python train.py --train_examples=155796 --horizontal_flip=true --downsampling_factor=8 --encoder_isotropic=false --encoder_mlp_ratio=4 --encoder_moe="top_k" --encoder_num_experts=32 --encoder_shared_expert=false --encoder_widths=[64, 128, 256] --decoder_norm="batchnorm" --decoder_blocks_per_level=2 --decoder_attention=false --levels=7 --beta1=0.9 --beta3=0.999
Rows from block 5 of the decoder of a small image FSQ autoencoder, named by matrix and row number. Each number is 128 + 24 x the weight over its row's rms, rounded and kept within 0 to 255. All counts start at 0.
After each channel's rows are labels from the 100 images, of 14976, where the channel reaches its highest value: "patch colour" is the nearest of a few named colours to the mean colour under the peak. Only what is clearly more common there than usual is listed. The data: photos of plants, animals and fungi (iNaturalist). In brackets: how many of the 100, against the usual share in percent.
# conv: 3x3 conv (decoder.decb.1.1.conv.weight, 64x64x3x3, each kernel summed), inputs 0-63

conv.12 [124  91 130 116 129  58 156 128  70  99 138 148  97 141 121 122 132  94 141 102 108 117 116 113 138 147 121 139  89 125 105 115  74 139 134  91 111 110 106 113 148 151  88 115 168 112  92 125 131 118 106 137 156 121 126 127 136 112 174 127 106 157 144 155]
patch colour: black (29 vs 5.5)

conv.27 [112 105 110 118 103 126 114 116 105 101 103 106 130  68 130 109 126 125 118 107 146 105 125 131 105  85 156 158 102 124 110 146 141 135  91 133  81 163 106 112  93 137 134 126  63 102 161 142 128  94 121 111 114 102 151  96 150 146 135 139 127 159  86 104]
patch colour: yellow (59 vs 1.1)

conv.34 [131 104 115  85 119 157 158 119 151 147 101 117 145 123 143 129  91 145 110 158 119 145 124  67 142 104 121 110 138 101 147 118 158 127 124 134 113 131 136 102 125  82 144 131 103 144 102 153  88  71 137 108 167  84 126 117 119 128 164 134 151 112  78 150]
patch colour: white (100 vs 7.2)

conv.31 [125 125 121 110 153 112 128 151 133 149 119  71 167 104 113 161 110 118 134 154 111 159 106  77 120 146 138 197 135 111 164 130 119 102 163 136 129 137 127  98 113 130 112 153 134 156  94  94  95 124 143 137 180 121 118 107 105  82 107 136 123 112 132 140]
patch colour: cyan (43 vs 2.8); white (41 vs 7.2)

conv.24 [149 125 152  78 117 190 140 180 116 141 133 142 131 109 156 132 103 134 103 134 109 125 128  95 146  82 123 138 117 116 129 120 201 132 132 145 141 161 132 137 130 138 172 141  97 160 113 144 127  99 114 114 122 108 148 101 117 145 151 137 152  96  84 122]
patch colour: white (94 vs 7.2)

conv.10 [111 148 141 130 121 107 111  88 151 156 136 102 139 127 146  98 138 130 135 135 142 149 133 112  80 143 174  99 135 129 124 152 104 111 135 117 119 154 114 121  99  47 120 128 107 102 105 140 123 121 113 147 159 133  93 162 106  96 101 144  95 181 102 101]
patch colour: white (34 vs 7.2); pink (29 vs 11.3)

conv.58 [110 127  99 131 155 119  83 107 126  93 118 121  81 158 125 126 120 134 127  97 133 115 124 112  99 129 169  91 127 136  67 113 115 125 102 113 132 127  96 139  96 115  99  98 101 101 123 126 138 117 145 139 124  89 116 115 120 122 156 139  99 211 132 107]
patch colour: pink (60 vs 11.3)

conv.63 [115 102 114 139  72  89 138  83 135 148  89 122 183 103 104 147 117 134 119 112 126 102 132 105 119  78 145 106 118 129 113 140  69 142 138 135 134 133 113 108  96 112 127 129  90 138 142 131 113 155 106 126 151  97 134 104  95 111 122 150 156  94 136 167]
patch colour: white (69 vs 7.2)

conv.8 [119 133 139  83 109 148 122 124 135 213 148 136 173  95 120 116 114 119  95 182 154 137 141  91 153 107 137 151 108 120 182 160 144 120 127 128 125 119 155 129 120  74 131 161 129 129 110 114 118 114 157 121 118 136 125 123 132 111 112 113 144 100 106 153]
patch colour: white (94 vs 7.2)

conv.15 [121 124 136  78 130 137 154 158 136 164 127 118 130 103 139 134  85 111  81 148 105 119  91  80 143  97 120 167 124  97 160 139 124 102 150 104 130 140 184 136 150 127 117 136 175 141 138  83 144 114 155 107 134 138 125 116 109  86 121  91 135 107 113 117]
patch colour: cyan (60 vs 2.8)

conv.36 [153  90 169 113  83 136 154 159 102  99 113 162 127  79 149 140 142 141 118 108  99 133 112 139 127 120  50 151  92 117 142 111 132 148 130 128 132 148 146 115 129 125 148 129 149 152 137 125 158 124 132 110 138 135 151  88 121 145 168 121 142  71 155 122]
patch colour: green (37 vs 2.4)

conv.50 [109 150 107 100 136 150 143  93 168 151 129  94 183 139 149 133 122 168 116 140 177 155 132 103 160 126 153 111 138 107 129 164 143 141 154 149 112 129 118 139 106 111 139 174 105 112 119 150 110 110 150 123 166  83 145 130 164 133 139 165 148 104 120 163]
patch colour: white (100 vs 7.2)

conv.5 [116  85 141 128  88 106  87 107  86 102 118 121 146  97 114 135 159 152 122 105 131 127 119 116 141 129 103 133  93 114 134 113  97 149 113 122 110 134 152 109 111 134  94 130 141  82  88 106 139 101 108 118 109  86 125  96 141 135 193  99 147 130 160 168]
patch colour: green (48 vs 2.4)

conv.49 [137 148 133 100 123 156 152 123 176 167 139 100 187 145 129 139 114 143 121 192 155 137 147  85 147 141 138 134 123 125 154 142 139  93 140 141 102 144 128 104 148  80 130 164 115 156  81 146 107 108 116 117 127 138 134 142 122 119  96 120 110  83 117 154]
patch colour: white (100 vs 7.2)

conv.20 [125 147 142 120 192  97 133 152 103  98 132 139  96 103  97 132 102 113 135 108 136  99 111 122 145 110 151 127 111 118 108 111 107 111 102  65 143 122 105 143 142 162 120 103 126 100 164 115 115 100  88 125 124 174 152 104 108 117 112 119  93 166  94 118]
patch colour: red (42 vs 0.1)

conv.25 [117  82 106 110 108 137 171 110  94  76 126  93 144  99 135 148 111 111 124 102 115 109 110  87 154 113 118 118  98 138  91 125 158 185 148 113 182 147 110 131 117 105 143 104 125 126 156 145 111 115 151 126 123 119 153  88 167 110 150 126 132 131 149 122]
patch colour: white (86 vs 7.2)

conv.13 [120 128 135 132 127  95 132 125  84  83 136 127 128  77 123 126 134 126 120  78 131 131 129 158 171 118 126 144 118 114  95 158 114 137 113  99 101 136  90 144 101 147 144 113 110  93 195 139 119 119 145 116 101 152 124  98 136 153  93 130 133 128  83  77]
patch colour: black (80 vs 5.5)

conv.18 [121 109 142  83 145 140 178 160 127 136 102 145 120 144 131 136  71 108  98 132  84 117  98 100 139  84  86 151 120 105 138  65 150  98  93 116 160 120 142 109 147 149 139  95 129 141 118 106 117  95 133 104 131 150 136 106 106 120 134 115 110 117 122 115]
patch colour: pink (53 vs 11.3); white (40 vs 7.2)

conv.51 [147 121 119 120  87  86 165 139 115 118 161 106 116 133 132 135 124  91 162 126 120 121 122  92 129 147 143 114 131 116 131 134  90 103 147 117 129 137 134 119 123 150  63 124 165 109  81  86 113 131 107 158 136 145 119 139 149  59 143  79 124 131 159 139]
patch colour: blue (42 vs 0.4)

conv.4 [102  93  77 132 120 103 143 133 146 140 107 115 131 145 135 143 104  96 123 119 142 122 125 106 141 160 149 122  98 110 110  81 110 100 114 123 133  61 105 115 112 174 105  96 130  97  98 105  86 115 158 129 124 118 107 158  96  87 138 140 129 163 140 141]
patch colour: black (100 vs 5.5)

conv.7 [128 132 128 143 101  35 150 137 118 125 147 110 156 134 144 148 126  81 144 116 125 103 120 112 140 159 136 136 127 141 147 126  74 117 130 146 139 124 107 137 128 116  69 150 138 123 118 122 142 174 115 166 140 142 134 187 139 103 158 113 141 106 133 149]
patch colour: black (100 vs 5.5)

conv.1 [111  81 117 126 138 109 132 112  97  59 109 105 114 105 125 119 122 157 124  88 117 140 107 109 104 133 130 147 128 135  76 123 103 150  82 121 112 121  83 113 105  90  98  95  93  96 113 107 120 116 133 123 153 134 108 130 133 107 144 136 100 144 124  74]
patch colour: brown (68 vs 24.1)