Rows from block 9 of the encoder of a small image FSQ autoencoder, named by matrix and row number. Rows with one number within an expert belong to one neuron, the router's apart. Each number is 128 + 24 x the weight over its row's rms, rounded and kept within 0 to 255. All counts start at 0. Numbers have three digits each.
After each expert's rows are labels from the 100 images, of 14976, where the router gives the expert most weight on average: "place" is the part of the image that holds the peak. Only what is clearly more common there than usual is listed. The data: photos of plants, animals and fungi (iNaturalist).
# router: router (encoder.blocks.9.mlp.router.weight, 32x256), inputs 0-255
# up: expert up (encoder.blocks.9.mlp.up, 32x256x256), inputs 0-255
# down: expert down (encoder.blocks.9.mlp.down, 32x256x256, transposed), outputs 0-255

# expert 8
router.8:073144108129139109154120147135102129124118127092172092136084154104092114126137171151140147120130113118140125087177118122114110110154158115113145149140090129127099110117164139138173091121127138112099143167135109125128130125136131142085142124054144123100167157153134146142116110190148138133143135133145107143084123148138136108109092089097129161134118137135115141162136119069133099142151105124100124157111151132104126167135143189140130099192158230127147103150146134125152133113109094154103165130152127147124126167132127147122163120156132105115120087122168134094144108128155100126100107122141144133124133128134111135084108096086134131135146095127091143107146160112128158146146107140139130214120132124147127141104119143123116123141179146119084131139112123126139160146107118
up.3:129118139143153125127112143179111128142080103129139160139167132120144142139134198121135100153124124192112115134141121115112107170137102125112175163145132132114177163145141078124112109124116144127092121161145139088097133148103109119154171092098135120106117113130127118129126118122116135130169151138127107100172062088111154088164129136151151120113136106132085135119135115139121125113090172129123137095148146115118155110111126144157155129144134101111160176172115152211137146170118129134145149133145146160141136134108122105133171143068139135158130120112142140163174125163142134174112099110102109105119135133165141108160134129142116114124133127102154102101093070092122108134146125096119088138122168154135144117158119119186153106123099134152169097151150107115112131137109113
down.3:078128077142117158106151093112114152128150170140100131176155134100156139161125141169117128107137120168122144119153133137103138113146135145138150097140077146091148123126128151177122121145123137132125084099128108130111160131134098110182168172112126136113142156120105125167106113147160106134095133098187065139117155123131142115133128096110134162096117121167153153104147162087102137115137112122158120180122157161107141079123060149139150162131137140152166114140104114135118147101126159109157123116146165114137129155186104121134118171176161108137118171097160142100158112107101113132092137146138121131103160148099107116129117118104115142127095095129118111112178119109116157130141128105125135144170131103185117088120136122147127129111157143164157127094140113133139102111106138
up.4:113155117122138124145110174153152153171166132107117086133137168145088151139138122128141140137093135102145114097121188107160163102144113139156088115180118155110122072143173175083092149124135086103139140112123102137109157120095158181120103133103102119132135140158112149129133113160147138134112128138150092139114132125147098074109142150183114126122100126143135083125153154074141120140120090125169109127139095096110135108134114113109141127137118183118141105130160123122126138149103157126112140147167119115126114114141124104100143121172095143095148092135129138117093118108119117057145125137164142164080097158128142146112109066121168089152122139147129161167128141108109132143133125139132144141111100132107115128104101100141123127148200117091102144129124146165141109141143145
down.4:131115146139124129135162132100146121107141129141149161112115104139109135109107115124112119159135160143156165105164134133129160147174162119102100116109132064107149140140150114112135166146141148132141090146170154110129095133075143138115128102132157127130150134120165142104140114127143173111159110140173142111155152114178156108133123152144139122135143137075142129160086108120148147151132169126123087147140175102136127122158170152156174091110159153103109166089141112113138155175132123097133128129114092127108171116101101102081105114107136140138139115161125137131115087113103141178166110075140156169134109163160111090104108100141115147110147129103128086114120158156146186151128110118130142069092123129147147152133113092130137104179159133096109101120141166163103126147126123
place: bottom right; top right

# expert 14
router.14:135144122132152155133124119113146136127183137133154101143133081095126107135129144157141166124104124136093166143153162113138140119160119075119127122119104140158116134122123119167096123116159126100161125110114099153172102086113142095140120140140099127117131187133135125130119118132135136167146114156164138091114084141128075131129110136090149157178176147097184108107132138188137143112122123138137131070141097100114152123091122150106104120145090156128150155097164122161138115150122148129094122169142120103154135124178122150148106113137129183136100121093116116107082113128119139114173136117154137132203127121092133133159131130180138159089136107121144128121133041079124130089113126135146165130142136124090141134107149125120171149124116132116119141106121161101141104128106144
up.3:103146105135111104121175099158099144141089122134094146149183142159088169091146147129154118170118161086128113119090103162174139161126178155096092143142144113106153121153116146126132160110113125088120133120131156151093097139152102158110126052125103101117143119115115112175124113127146160157106106125103105088115149122186133147114109122116123138140125151145152160124164143143127144164092167126127137126093129131093109125156104068107127116148088105113119157147142161133125102092118105150131145123160134136091133139081107134123127142161120121107142195129084162132116134148156146112125167140134145149109134107145108122112129099123152128166150146140139145112135169129145123160098122117110117143130139117110126094142167090135140127116146146139163112172173123182144096142173136
down.3:134109143147128127116163112159137180110126134097136144115133111132097125143100118141087130123134163165152128140121092121126127098148105137111117115146140118149116160130170105114132106160145139128101167106082128100116180149120112110102122151090123138102137072114125168124119139139111158123104134133177134114159096130153102109114110170163103124114135149152122160072093112107117101096117107110104107123093143170113173098118206162088124131129181127170114153121182140075120148143129147103102158113060115131124154092170127122134135117131071146091114167136134088145172094119125154152112116105126138128127146119127149141115112105131153126141116099129134148139123154119133120150116148154100124081069108095118102117112146104132135147097132171160157146107139166129121155127147105
up.4:153117129126126123100147123151096135109126131143143146158118152155149135148150113144134138116150101173112091128136115123131136120128103138070157112105180176121090091125107142125169164111149116147137150103132110152132161119151096157111148091101117118131157152119142164120122111101139141154106146108127079116153125087112071168151134137180109162081114133143185149111181112109130127089143115148142099160145128117110108147114093107136116140115134120107098161096141167063121140129148139184173119176165107158144131060136112131093114109113098141112107126140102104143120110087131109062148183128081115163142142090160153117110104155127114145152125146125118108117141134101138136162088114129126076124084110146115141141136109157137142145135118113129150121131129147107136116159122135
down.4:145121138109097156114139070127129081126146139063113094152187119095143152148200117128098103137123131130123138147116148128140133083109122190105162149185154145146151116118149096091147160106128121164121110104123138136130120116132081140108128137177120168124106132154122166133127109139181146117101130132089119085109119097124159147126156170126120079188119092118138149139103125125134115100125138106144116117114181160144125128117137143117138156148123147114077124147154124144120131101131165100095169133108129114091121131083091126141150132106187114126159089120134093118151130106164143143139124137122139140142126128128130141119134143127128141060166117138124073137119133092110139134165138122116133156111116141142125129147144153155171121114128128152161155166160116186140154139104116
place: top right

# expert 2
router.2:127095143135133130108145157117122124135132121155178154146143108137152106140094128162127154089137132214120148128158130116138091136153081060154132137074102148112132151130131149147158152144107119117118121106134160094162121118136155099163123152110184124132106117125120127136130129115131178106124102136121135150140129133122133103112136121134130113108188096131140127111116142107124126093191104133134135128179153104106153096140079109121105136140121132121113154167127130168116142177139123125110173152175147160117098158098172128190086129191146084137132128158103111141107141183164128097136152134125149123122126100128108127106130127117096190168131112124134181111126158100098125095135121126141138111127159150107137130134131139077119135131119143107111111091072151132105126131116137
up.2:112147164114139134153144136126130136121131127105161136158103107135167125134118138130109135132134147121101137135142156129173107108160108132135119112126124099129138160164178134133115096126075143111151155095149121143126141114129168132096119092090117132110119130133112081099101059101143143170131130114057134136111163088148153102101136152099128097155113147153188096152146159102093089080126099141138065168178128137155085102074113155157128088140118151091124117117111126125159129110162138108165145141155112160089110138118132122135136125169097101118147138119104118120122153146134087069137104139153144138122142138102102168080136131128122136133115120140114165135146157129128161124154134172139136135094154111139128116125110097122131136118092101081146127103125155160106119080140175
down.2:126164183119074155142116077109132120112113089142115133118108126111092121125114112146065142131135100188121108136104134145147153133118120117095148095131128164084120144115163119107149140132129102110149117124129115147151137144146131100130155105115133146103112123130132154156118139137135109125146105118206076168108116108136121080097114115115140136110133096162083084127100129122109121108154115139132152125128175193151144160113163117104128155146181134145110160120140112042133096135121145140114113115104153152154158123167128099104138130139118158113129103133094144102104114150134109148134139114102152111152139177134180145126136124130149078152135153101154095115097132130125127128118149135130127146114155124120143177136182118119134123178130151149137170143157121184132083133120167
up.3:140127092109153142097154107138122150079137119127109120127136146150088161108114155107137118121085068138111137101115097121158101109133146108101094165137209089124174127129120116146128106168154138101138134099129135118158106136140123075152144110136126112082127127095119125117125163146143083120162133127121126137126104139104116142117125122121088112126118080140090108131128114169146136108152152117107117089138136198152168157152199147118141134111110160168136144116123155109131134176157120120150121149090098148119130129123131124124143083112134102132135100167134098096173131160121138155120133107120119128111134098112120143156121179139132202083119155116161110108074097170137110144121146154151124106179099110115127105152122131144117139156146134122135107111154106171137124115173113
down.3:129112140173135130107138156100122101100132146138152129161087117132151169121073103090085154077110152127129109118109135120151118120143137158149131134111123150137104172111099121132116149108116102152099125138122158136135124159164138120122109126139141177107138125131114108131142129134170136070142128142143130097091081138113161131149152165160121088124137100131192138104126103120132119115139100098121129120142123112112145070135059155138091108154111096133123136130101094254119149140131087126109146107139111137123120129119187101133153125148074148132078130136124112125205143103109111142148105149163137162156120150135166121147139113155136111132145100137142167144091109148120131123130115105095147137133134106134142123155131101152140138125139113136151104134151116145108163157137141
place: top left; top right

# expert 31
router.31:119153125156148139101111143131138166133150118127105153139138091105104116076118149122145133112123158108057129119148118182117131099110094144090118129140142140136132113129082126121170136106124122120122166142105116105101127131149135133111127152126132119125140112140135155162120093128102113113171118093125142148147145130105144091158125106145134169132126108120125164153157132119137103101141125118109133126135139101131141116151098157079144140149129116128121133177126139113103104171141138147092096062096124106126153166131085142117081117106144113154160172151179137125115096123103112127159100103033167135154097090151142121140143124126133125138110071176104111133158134112169107131087124141104152130147053110096130121141088149160077115177142080126120142133114117108152128130097126
up.3:127142153166102146105095139118145126158129160150147150128149139152170143124145133112164164138125125077112078140164133096104161115143135132085152105184126124101101155148117133135112145108096143116103106140147123118107132094103170137143121159140109148128105160110146134091126119123136104181106117157191112115116159095193109149119165135140113151120164149103153110112146150147150134129123123108147130187112159130139108125161095156127147133137153083150139089095130118050137134111119124091096154113160123109113155177191135128112148167101156124114113137136111116128130115130082142105114145106127165104129127160139149096135158135121087131153150108128136132116158131098134137109135114155118122140135142130100117156131166133133121187136186127135125127151134153061142072141143133
down.3:109151129124085117156176130135114105094139143118104116134140153108162154136161090138109154124125138130113131127158090123106129076071122116171156148135104113104114131119154108117124184111112125125131162124115130135116101129132186147139130124148098157149144133148122097141129158143167131149159160164115114154108117124140135137103125097093128116162130163087073096144109117181122176115143120065143149182107138121156096139142158095127134150151132142132130122149162155104127135159138119113147089163142130118117176131144106106115117136088149141111126142117116175114125116104156123123104123189118153115135129120168100160107125095115134086121132136111201134121127131150136075090126112120103114141066078119138136136113137144138143085145133088135107135117123081083144130144073139
up.4:145152146138130153160124129111118091106074158142168136121122185109123164088109124103159102130124123153101129140134138138111128143099121111150140144132121167134105149126145117148150117133115130165127120136130113145128118143150153126129118138121097096136139103143123128109162095175172163149127139094096155137149092092161126098115120134080155146153113100103130156129139112127175125175118154134111089103124112142148131107127099174108148142141130096104115084185166132115147151156118142136131170160150093121100163104113117085147101164096131122165144142130149150133131113134167091105103086135169143159140105176132127140082137134156122084179131151132086172165138180127112149155101131122141143111105101088149141141143101119179103153143149114085139165174122124146104157115160146
down.4:160121115090177189132133127102155153149106128108096150079054111157093137129119165105120123182112112145156133142111117137110140108132160094065118098143125121085148114130121090126112130143168153151153139158117120107139140110124098104114142142110131098093126125083145130126120121164150082145142122103150122090137137104190120118099157139144134123100141114091127141155104111165104090127162108113143140100078152103143141126118131122112148115158131169109134137163164094155173143123176208138120128132123148149144138110111113146105122138141107111125105167134141121106136152139145145152134108124136116131094169187122150125089159163145131116123115106128182110125117147136104137113158149157178135135075106139110172117131140147123168114116090123112142113111125108129123118135122158
place: top left

# expert 16
router.16:117109151116147110110115116121161143128134151142136089124129157121107145091156085133128151091130113103128142104119106114092136176113117137124108124157135094089154106120138141136201110113154136150139109101100110116137174112120060181124118191090123158107157106151141115125132143104121133143141103115138133188110114166113137158145090144116132112134152162140161147132145173165128111139097134128194145132096141097114082155126119157104128129119144104128124079132149146131121139145125132079112097156123145129192141075120129111131117125104137173150140122115113129142109107103122121135101107131138121134178125149100125143120157127149138137168150103164177154159084119141134124162150120120115169197172155128112129137108161118161148097111103150135174136138162150123110136102140125
up.2:116155153134128119152176094124156162143156130130135117130142073099101127160130129108171124112147132095118138112099169149107144170146150115079133152090090132140091138111165126140115121125095141124143134134137084145093111110098153181106173144124115124125175114160112126116096097136137099163115168128055160144124108150162142123126151141136131124123158085115111148105159129149109114178132127123130088122117108118134103136155133182127134120142138080187143076124123113100115165109098151155079144145090128129140148102096109138123120113151140115107142170145137132094075115122172119081124083133155132161103116126133106112121151114142128115167143112120122149133106147089107148121142160158175118073121140090140122131101124146120117100140154137089098124131087093131142108113144137
down.2:106153126094116114132173157113105095111106112122110137122163138097169143155137083113127146152155130152140127087120115127157108119118113083097111152141164100140125104143100126110134106076118111127100129135171152109113156122115122155106115088098114167143143108110155113140095116127168159109153124109147111121162089111137150124155166145122140155156130138101108106171101089092130147083141136080111155137112134110129120152100095172111079165104151136117120115096164137087150099119147162119115117111091134140086125129144107112119116104099116122101128130128166163152042078127162134146117092132147156089102102145185118123101111119141120123077138163140083161150103117108182121147147115138145115165157136125140111136145131142112108126130136113127122145122166088151131168134107109
up.3:131097161070127153093129121105078127116129099112170156106073156166130101142121125145107190114110131141093150131068096140125125126095112117155117131126129118138155115135077120134069132158132129158081118124116140110168150128134091118098154111142140159124140175150120081105120149141142154130128111117133127102111123167123104072100130155099095118134118124153152140114115109155130123108185152150082159103120145141138094101148143133172141112114144134150084170122118119162116111130106134151114133148133092159132099094121150112126096121176130125098130094073128164143150105129167143142134110103091106092091095111140102119125130134105160123131139170133111107089116157136178106151138121172151133133115141146187124094131090153149102131122108153156132116112108099144119132117129120
down.3:097107128190142100056136140114134131137107150137138120172140168114131140150162126086194117076160111145092138138130122130134109125199161099139122139120130159110142117135104139101132126127126158155088141147105153127095147146125181130125122110106133123125103134132122150138146139169150106106111139082121118121144103103131144109124108136143163102117147121162103172112168128110150129116099144179129160159127129097141123137122083133126150115092109100121132155085135127148158124070119131157122100125147119118112156113139131073133137092115116107150118119107121090124124137106176125053142154112132120131127138131141112115124144141118098143147099121085120179107119137164149156171174084145121123115143098148166142113181112160177114136143121128130137124118109168119086169153115150
place: top left

# expert 27
router.27:135164094147155134135121122179138147123140109092114130138078127099152129103129078105129158114146132076067100136102114176131113105111129155107120128098116085066173141115131123071139116129147115187131113145119142125181115110110137158123124153145126119120128138111114126095126114109125110174122140159138096134113138080102143144118162143144157118146076150166116129170150061128142129144116171104141150123144157110121138067128104125157115146127143095090107122110168124114132099128127115161117104096158123113128138109142111132106110153146121050122145097087119128120143117173111126121116156107114122093112112117147114136144127151121131107130117114140126098108119118146097102095109137123114103107111054146126152095136153130152144141160114107092145120108110093150108098131066115
up.3:114160122136114143124110107160136149154102105121095148110093135113107167073136117146130140149119088092114117103108136105109161122124108149120098137082170103171129134161202134093194142116140123128143146153091141111103147153150106135151154128093112128164156137142101086130136131100151119117137148137128157123115132131071112145155143103137114110140080126117166162130114128133098092179051147131135136144101120131144094128108101102122087134103091149131148137133163125121145105131136157130130174132148124190119113106160113136133112140069140132143172119153103132174141154169108078129113146140166125156113162155137141124111158134127169143136125135116113103126094147119134114098179117125089130131069137127140097142115145110158155104126097137161129144124165130160107129143120146
down.3:126126137115131139117128136124147134122092143099140135137100129133080111161110127096106127099141124130147144137178119074113177121111077142160113119081116161090132122155138106151124146167149142130144062134136107160108150141103123092142133086100128087096115115133134144134136098132136177122133160130103111123137122133062132121140107124151127131135135132106092089146130157136088079141133100182148152103151118113159133103155138108082151093151141131125149130180098113139162124136191158141111175136160114158135117141132110140123135141120172118124137108103137101135134102085171146174099132152130115143156099141152119145120190141100144130088109141147141148105115100122101118134131103175141142167085077142123130095102151121097142086119093159133140161144176120114127119136166131
up.4:159105118107098113117132133114140124071120148124147163108120131142148135124148138123099102148118119130123135098133146083115126119144151087091087130144154104136131146131090145143163127150145156110087092115075129093121137135157102098120107131128171097120109124144125190133118100081111109117151124147120150116149131137130146114159126123120138105157140184106123127115119124105111151084145131130115170080119156113137083115126146133110111116128141122156095111134071108135120141168142117112121118130162157133152089154149113135092107115124139105158106094104097116132112143149110164155133151131108127106144116092098124117118129183106168158050113155146137102115150156154148133084150107096141097150145150169117116121135136128114129047105087132130082128066157162096127119071108110
down.4:112079071131131158106146150125108105128096139127118149128161125132147119121141117147122155120103149122115071126116082132131129155114093142132186110092161165131104102140147152122095141122133185180129097135139048118133115141111107148127117129195143133083152123124158091099123127158081106166148098136158148137133133142127158127148075123147132111076148167141160091146142151132108159137121097116084084187121125108146129109124114159109091143094166154173112112135115126174134101113155119109146115141113109095125122117137140143132109133129132114113153107124131165109142124090113147129183163149104121135154128134117113118112119127118131111115150120147113121169103099111127134104147134073126124168170118107149135132159141148123139116115105201117161116157125151106130152153118110
place: top left; top right

# expert 3
router.3:128154136120147151139127133175113135119118139135124109110108161140109157121150085131125169112111110108100094105110127095109094154143166145125106140119118082104163119126120114124179151121126117156123096098112188134114142107121136117144109205131132150125170143148115148130144167132116133136128122139120107178120112144131117141139155148154151140140176106133118119127145131134105124149084154116141140097126172080105129088145131156167118126131121114092144078095127122129105142092082120128096140153107119146115069068118111096156143154101110148114141114109073135145103153126178141113156067123091121130119122103155090141106138136099138162123114115149089131131151068123123107121098162111118146107170146115115120142108100120139125116075133115112163151130121204118114153148119180
up.2:120104137077125117101096127122087127113147111130075045138132149132141133111134126092116143094154125187111129129145123155134103162106117131149147130115109136142105127142107118087120139129167134161145133140187067105151121133124122127088126127118137143163131122080144136127154112143080111130165134143157120121178147136140145183121155120129082115130126136158098160127095103073130093096154090125125153089159116110102128150139156142101162161110135123156103124187126106105133131121110084129104115210113123135128103146104124134129099090163122131158152118102137152133102170125148152132135130114106134107144142130153116124157094109103146142116114133135124152111149127145141130124103219116144100124143143138138117110124116145082087123113113143074131142136115109170128101157117121
down.2:118101151161123154086117128129108114087140105156122135100147102115130116119105163162087128144151129103134161127097155167128094180150147129132136186130147126151097099111141144165088115102119063158109128192125132109121137129118122151133114114138136164154136127120140135115154132143094114149097125110114106151121130115107115127063104155110108104120126089137100170142126141118131102118129124073116093110134111111106147142170092151141096106100093093125135139098122102135169130142156134109064139111048120114106101146131126109113119114133113122134084098109115104113091177107092128108143139152167170113106102105100088115170157106116119111129138129120107075094137137128122129102135136114118099115187154129146084110136113141142113144144134143146128102167153134154099163119093122
up.3:143120151162141132137124117085093137121150139151132107141091149124116122142157135141145113140144154114105104130115091146126114154101120138142132111087129164132136108155158100109098120127086123119132138153156134147070152167136132141147146169118137160119123141076136115129120130178110084122138132171097139109139146128168116127137158159127105125118141145117113149181124129151120140117109081134131101109120084062138134137134129121098124144132111170115106110125146142049132101097107150142079131135138162106109142157085111110122096172164149110107155145161124148119076157091134150149129078141165098090129163109130124119163144109147090127159139147098132145165168146137172145112125189117143085142109133132152124132129153136056108133120104103084091149109098146142116160127146112
down.3:079127125157104113117140118140166162146150122123106138131108131088170134138186085120145117094142127159119149099120121148127120137147114126100144180147176134119131161135101149138120108105118160092128104167125098096107150146068107150142061120137104124151149134128138174127107127134148132122137152154105154155108153167149145154090147155103139078147121161133130138153169131084141139115159128101094118107133162111117105142154087118107138141155121161121112120141147162091144126132171102128164127161096118143098130125124100139140094132158143135108134135138122182175095134153172133071083101157089138128138106118130102153113098081116146103101116110076109113151117142148116126114126109129099109094129140146086072174142121112117130138172112101118088131144148104119118114116133149
place: top left

# expert 15
router.15:094112108131124125145119115167151135127090114124122132137083171123116113132120126125111119098121111084151116149136111143110145098072153150111132119113100099105153107131131126114192128116134094155074128105141143110120119136127098088103139116065128136104121139107122132118133113190109132130149095132145137152164132136140166105157189115137101125095092132126099127132109160095140105114098127106124124136093118121154089122135119138126114128088089081129107106094142125114112101101091114141082086117148090112094139111118111050153157116116118092111113119118149098158124111079141120111123072114169116107101109131173142125091113098104097145109125128115110162104090162144102154080117111112095129143112125126133102137148160083118140098122130106106095135126086109149135120099074094
up.3:123132132124134127128112103102102141156163121150156105148076118123138130128126122153125142154132138134129116141128167142092108156115120101164145124138133178165161158128095139115150171137106091116154135068125143127132106101072160137138151147079119120143061119116080120099090130123109127159140134135089124104148154133175127125136136148117157134143161123142100132133118138097125092125152117122158133141146098115120107167120179152152139138115097144135104159175129124108115126133125122122118117204108123111143113128120115130149113106182101136132138140145127140141111142095122141072172085125153119159176169143122128136128113080125142176150142137133104150106117125135149161144117189138144096097124111097125144148132112131104092149152087137130103182125120145232111108114128118
down.3:090106170164095130122141113114150136137117122164144159106130122128132120118110104088122094125159124077152140153130153134163146151169145100072107156096130123125140142134138118115107123130126105108127117130156134136135130103117151098101114136122163139118134127112165144119120127118147164047126116133142134131175122168115160116127141175135146116098128136174116159117143117118101080145129173140128083146148167127113154129162125166125084132124144104090090107092129109127154160149142120127132150080118115099110121127141070126136118113137113134130100093150120115142075104117094116117150116095135114169132103102100142099119128103162110116103107101109098098138107145182125177156173099113086117073167171102111117131178136100147130146117123138147113111160169141158084117173136147
up.4:101093130134127105099121129129142139083085154146105123159091175085164138120139154126123133111145092130102110125133166129110140122118116179123120125103098096153133122119143126108102110135106128157170111100128107111135095162131104125129119072136162142138115152157147132136101128108102118099141128094110142131116144094122151109124148146080133145127097159140146095130095116138173122129144138132140123127135176138150107150120174160084145122146167107132139154166158147184109142157120106109112141144138119090144047080086088143171112114133138146176162118085133109136148129128121133119151120119114110126129136149160129138119136130118170165078147137100081121150055146146178129169159134159125148138139135128116116140128131119121134088155126122103122134120187120171098157091148088
down.4:091137144121175159092113109107091128117121116100138116073133098119109082141131116141121154113096101113144119112118120119137138164142083094147118117122142126072128108099079110120207129145149140156093155130145114138121165112157114078120132150152168159117136123134156126100174094149107108126152149091137126145124102137087121105177130149166127143081157104150152146115097112100086108138113124102134118149144141105110147110108105146143108144106107137154130131112070145198127131121099103144101155140161107107154101138135129122132140159123092141081139116090096125151133150134083085108118157100131137163169141144141117077095128097139131138132140069118116133178123117159109126154140162100138124104125099129138119118152122138105132140109099162139129163109168164150113150125123139
place: top left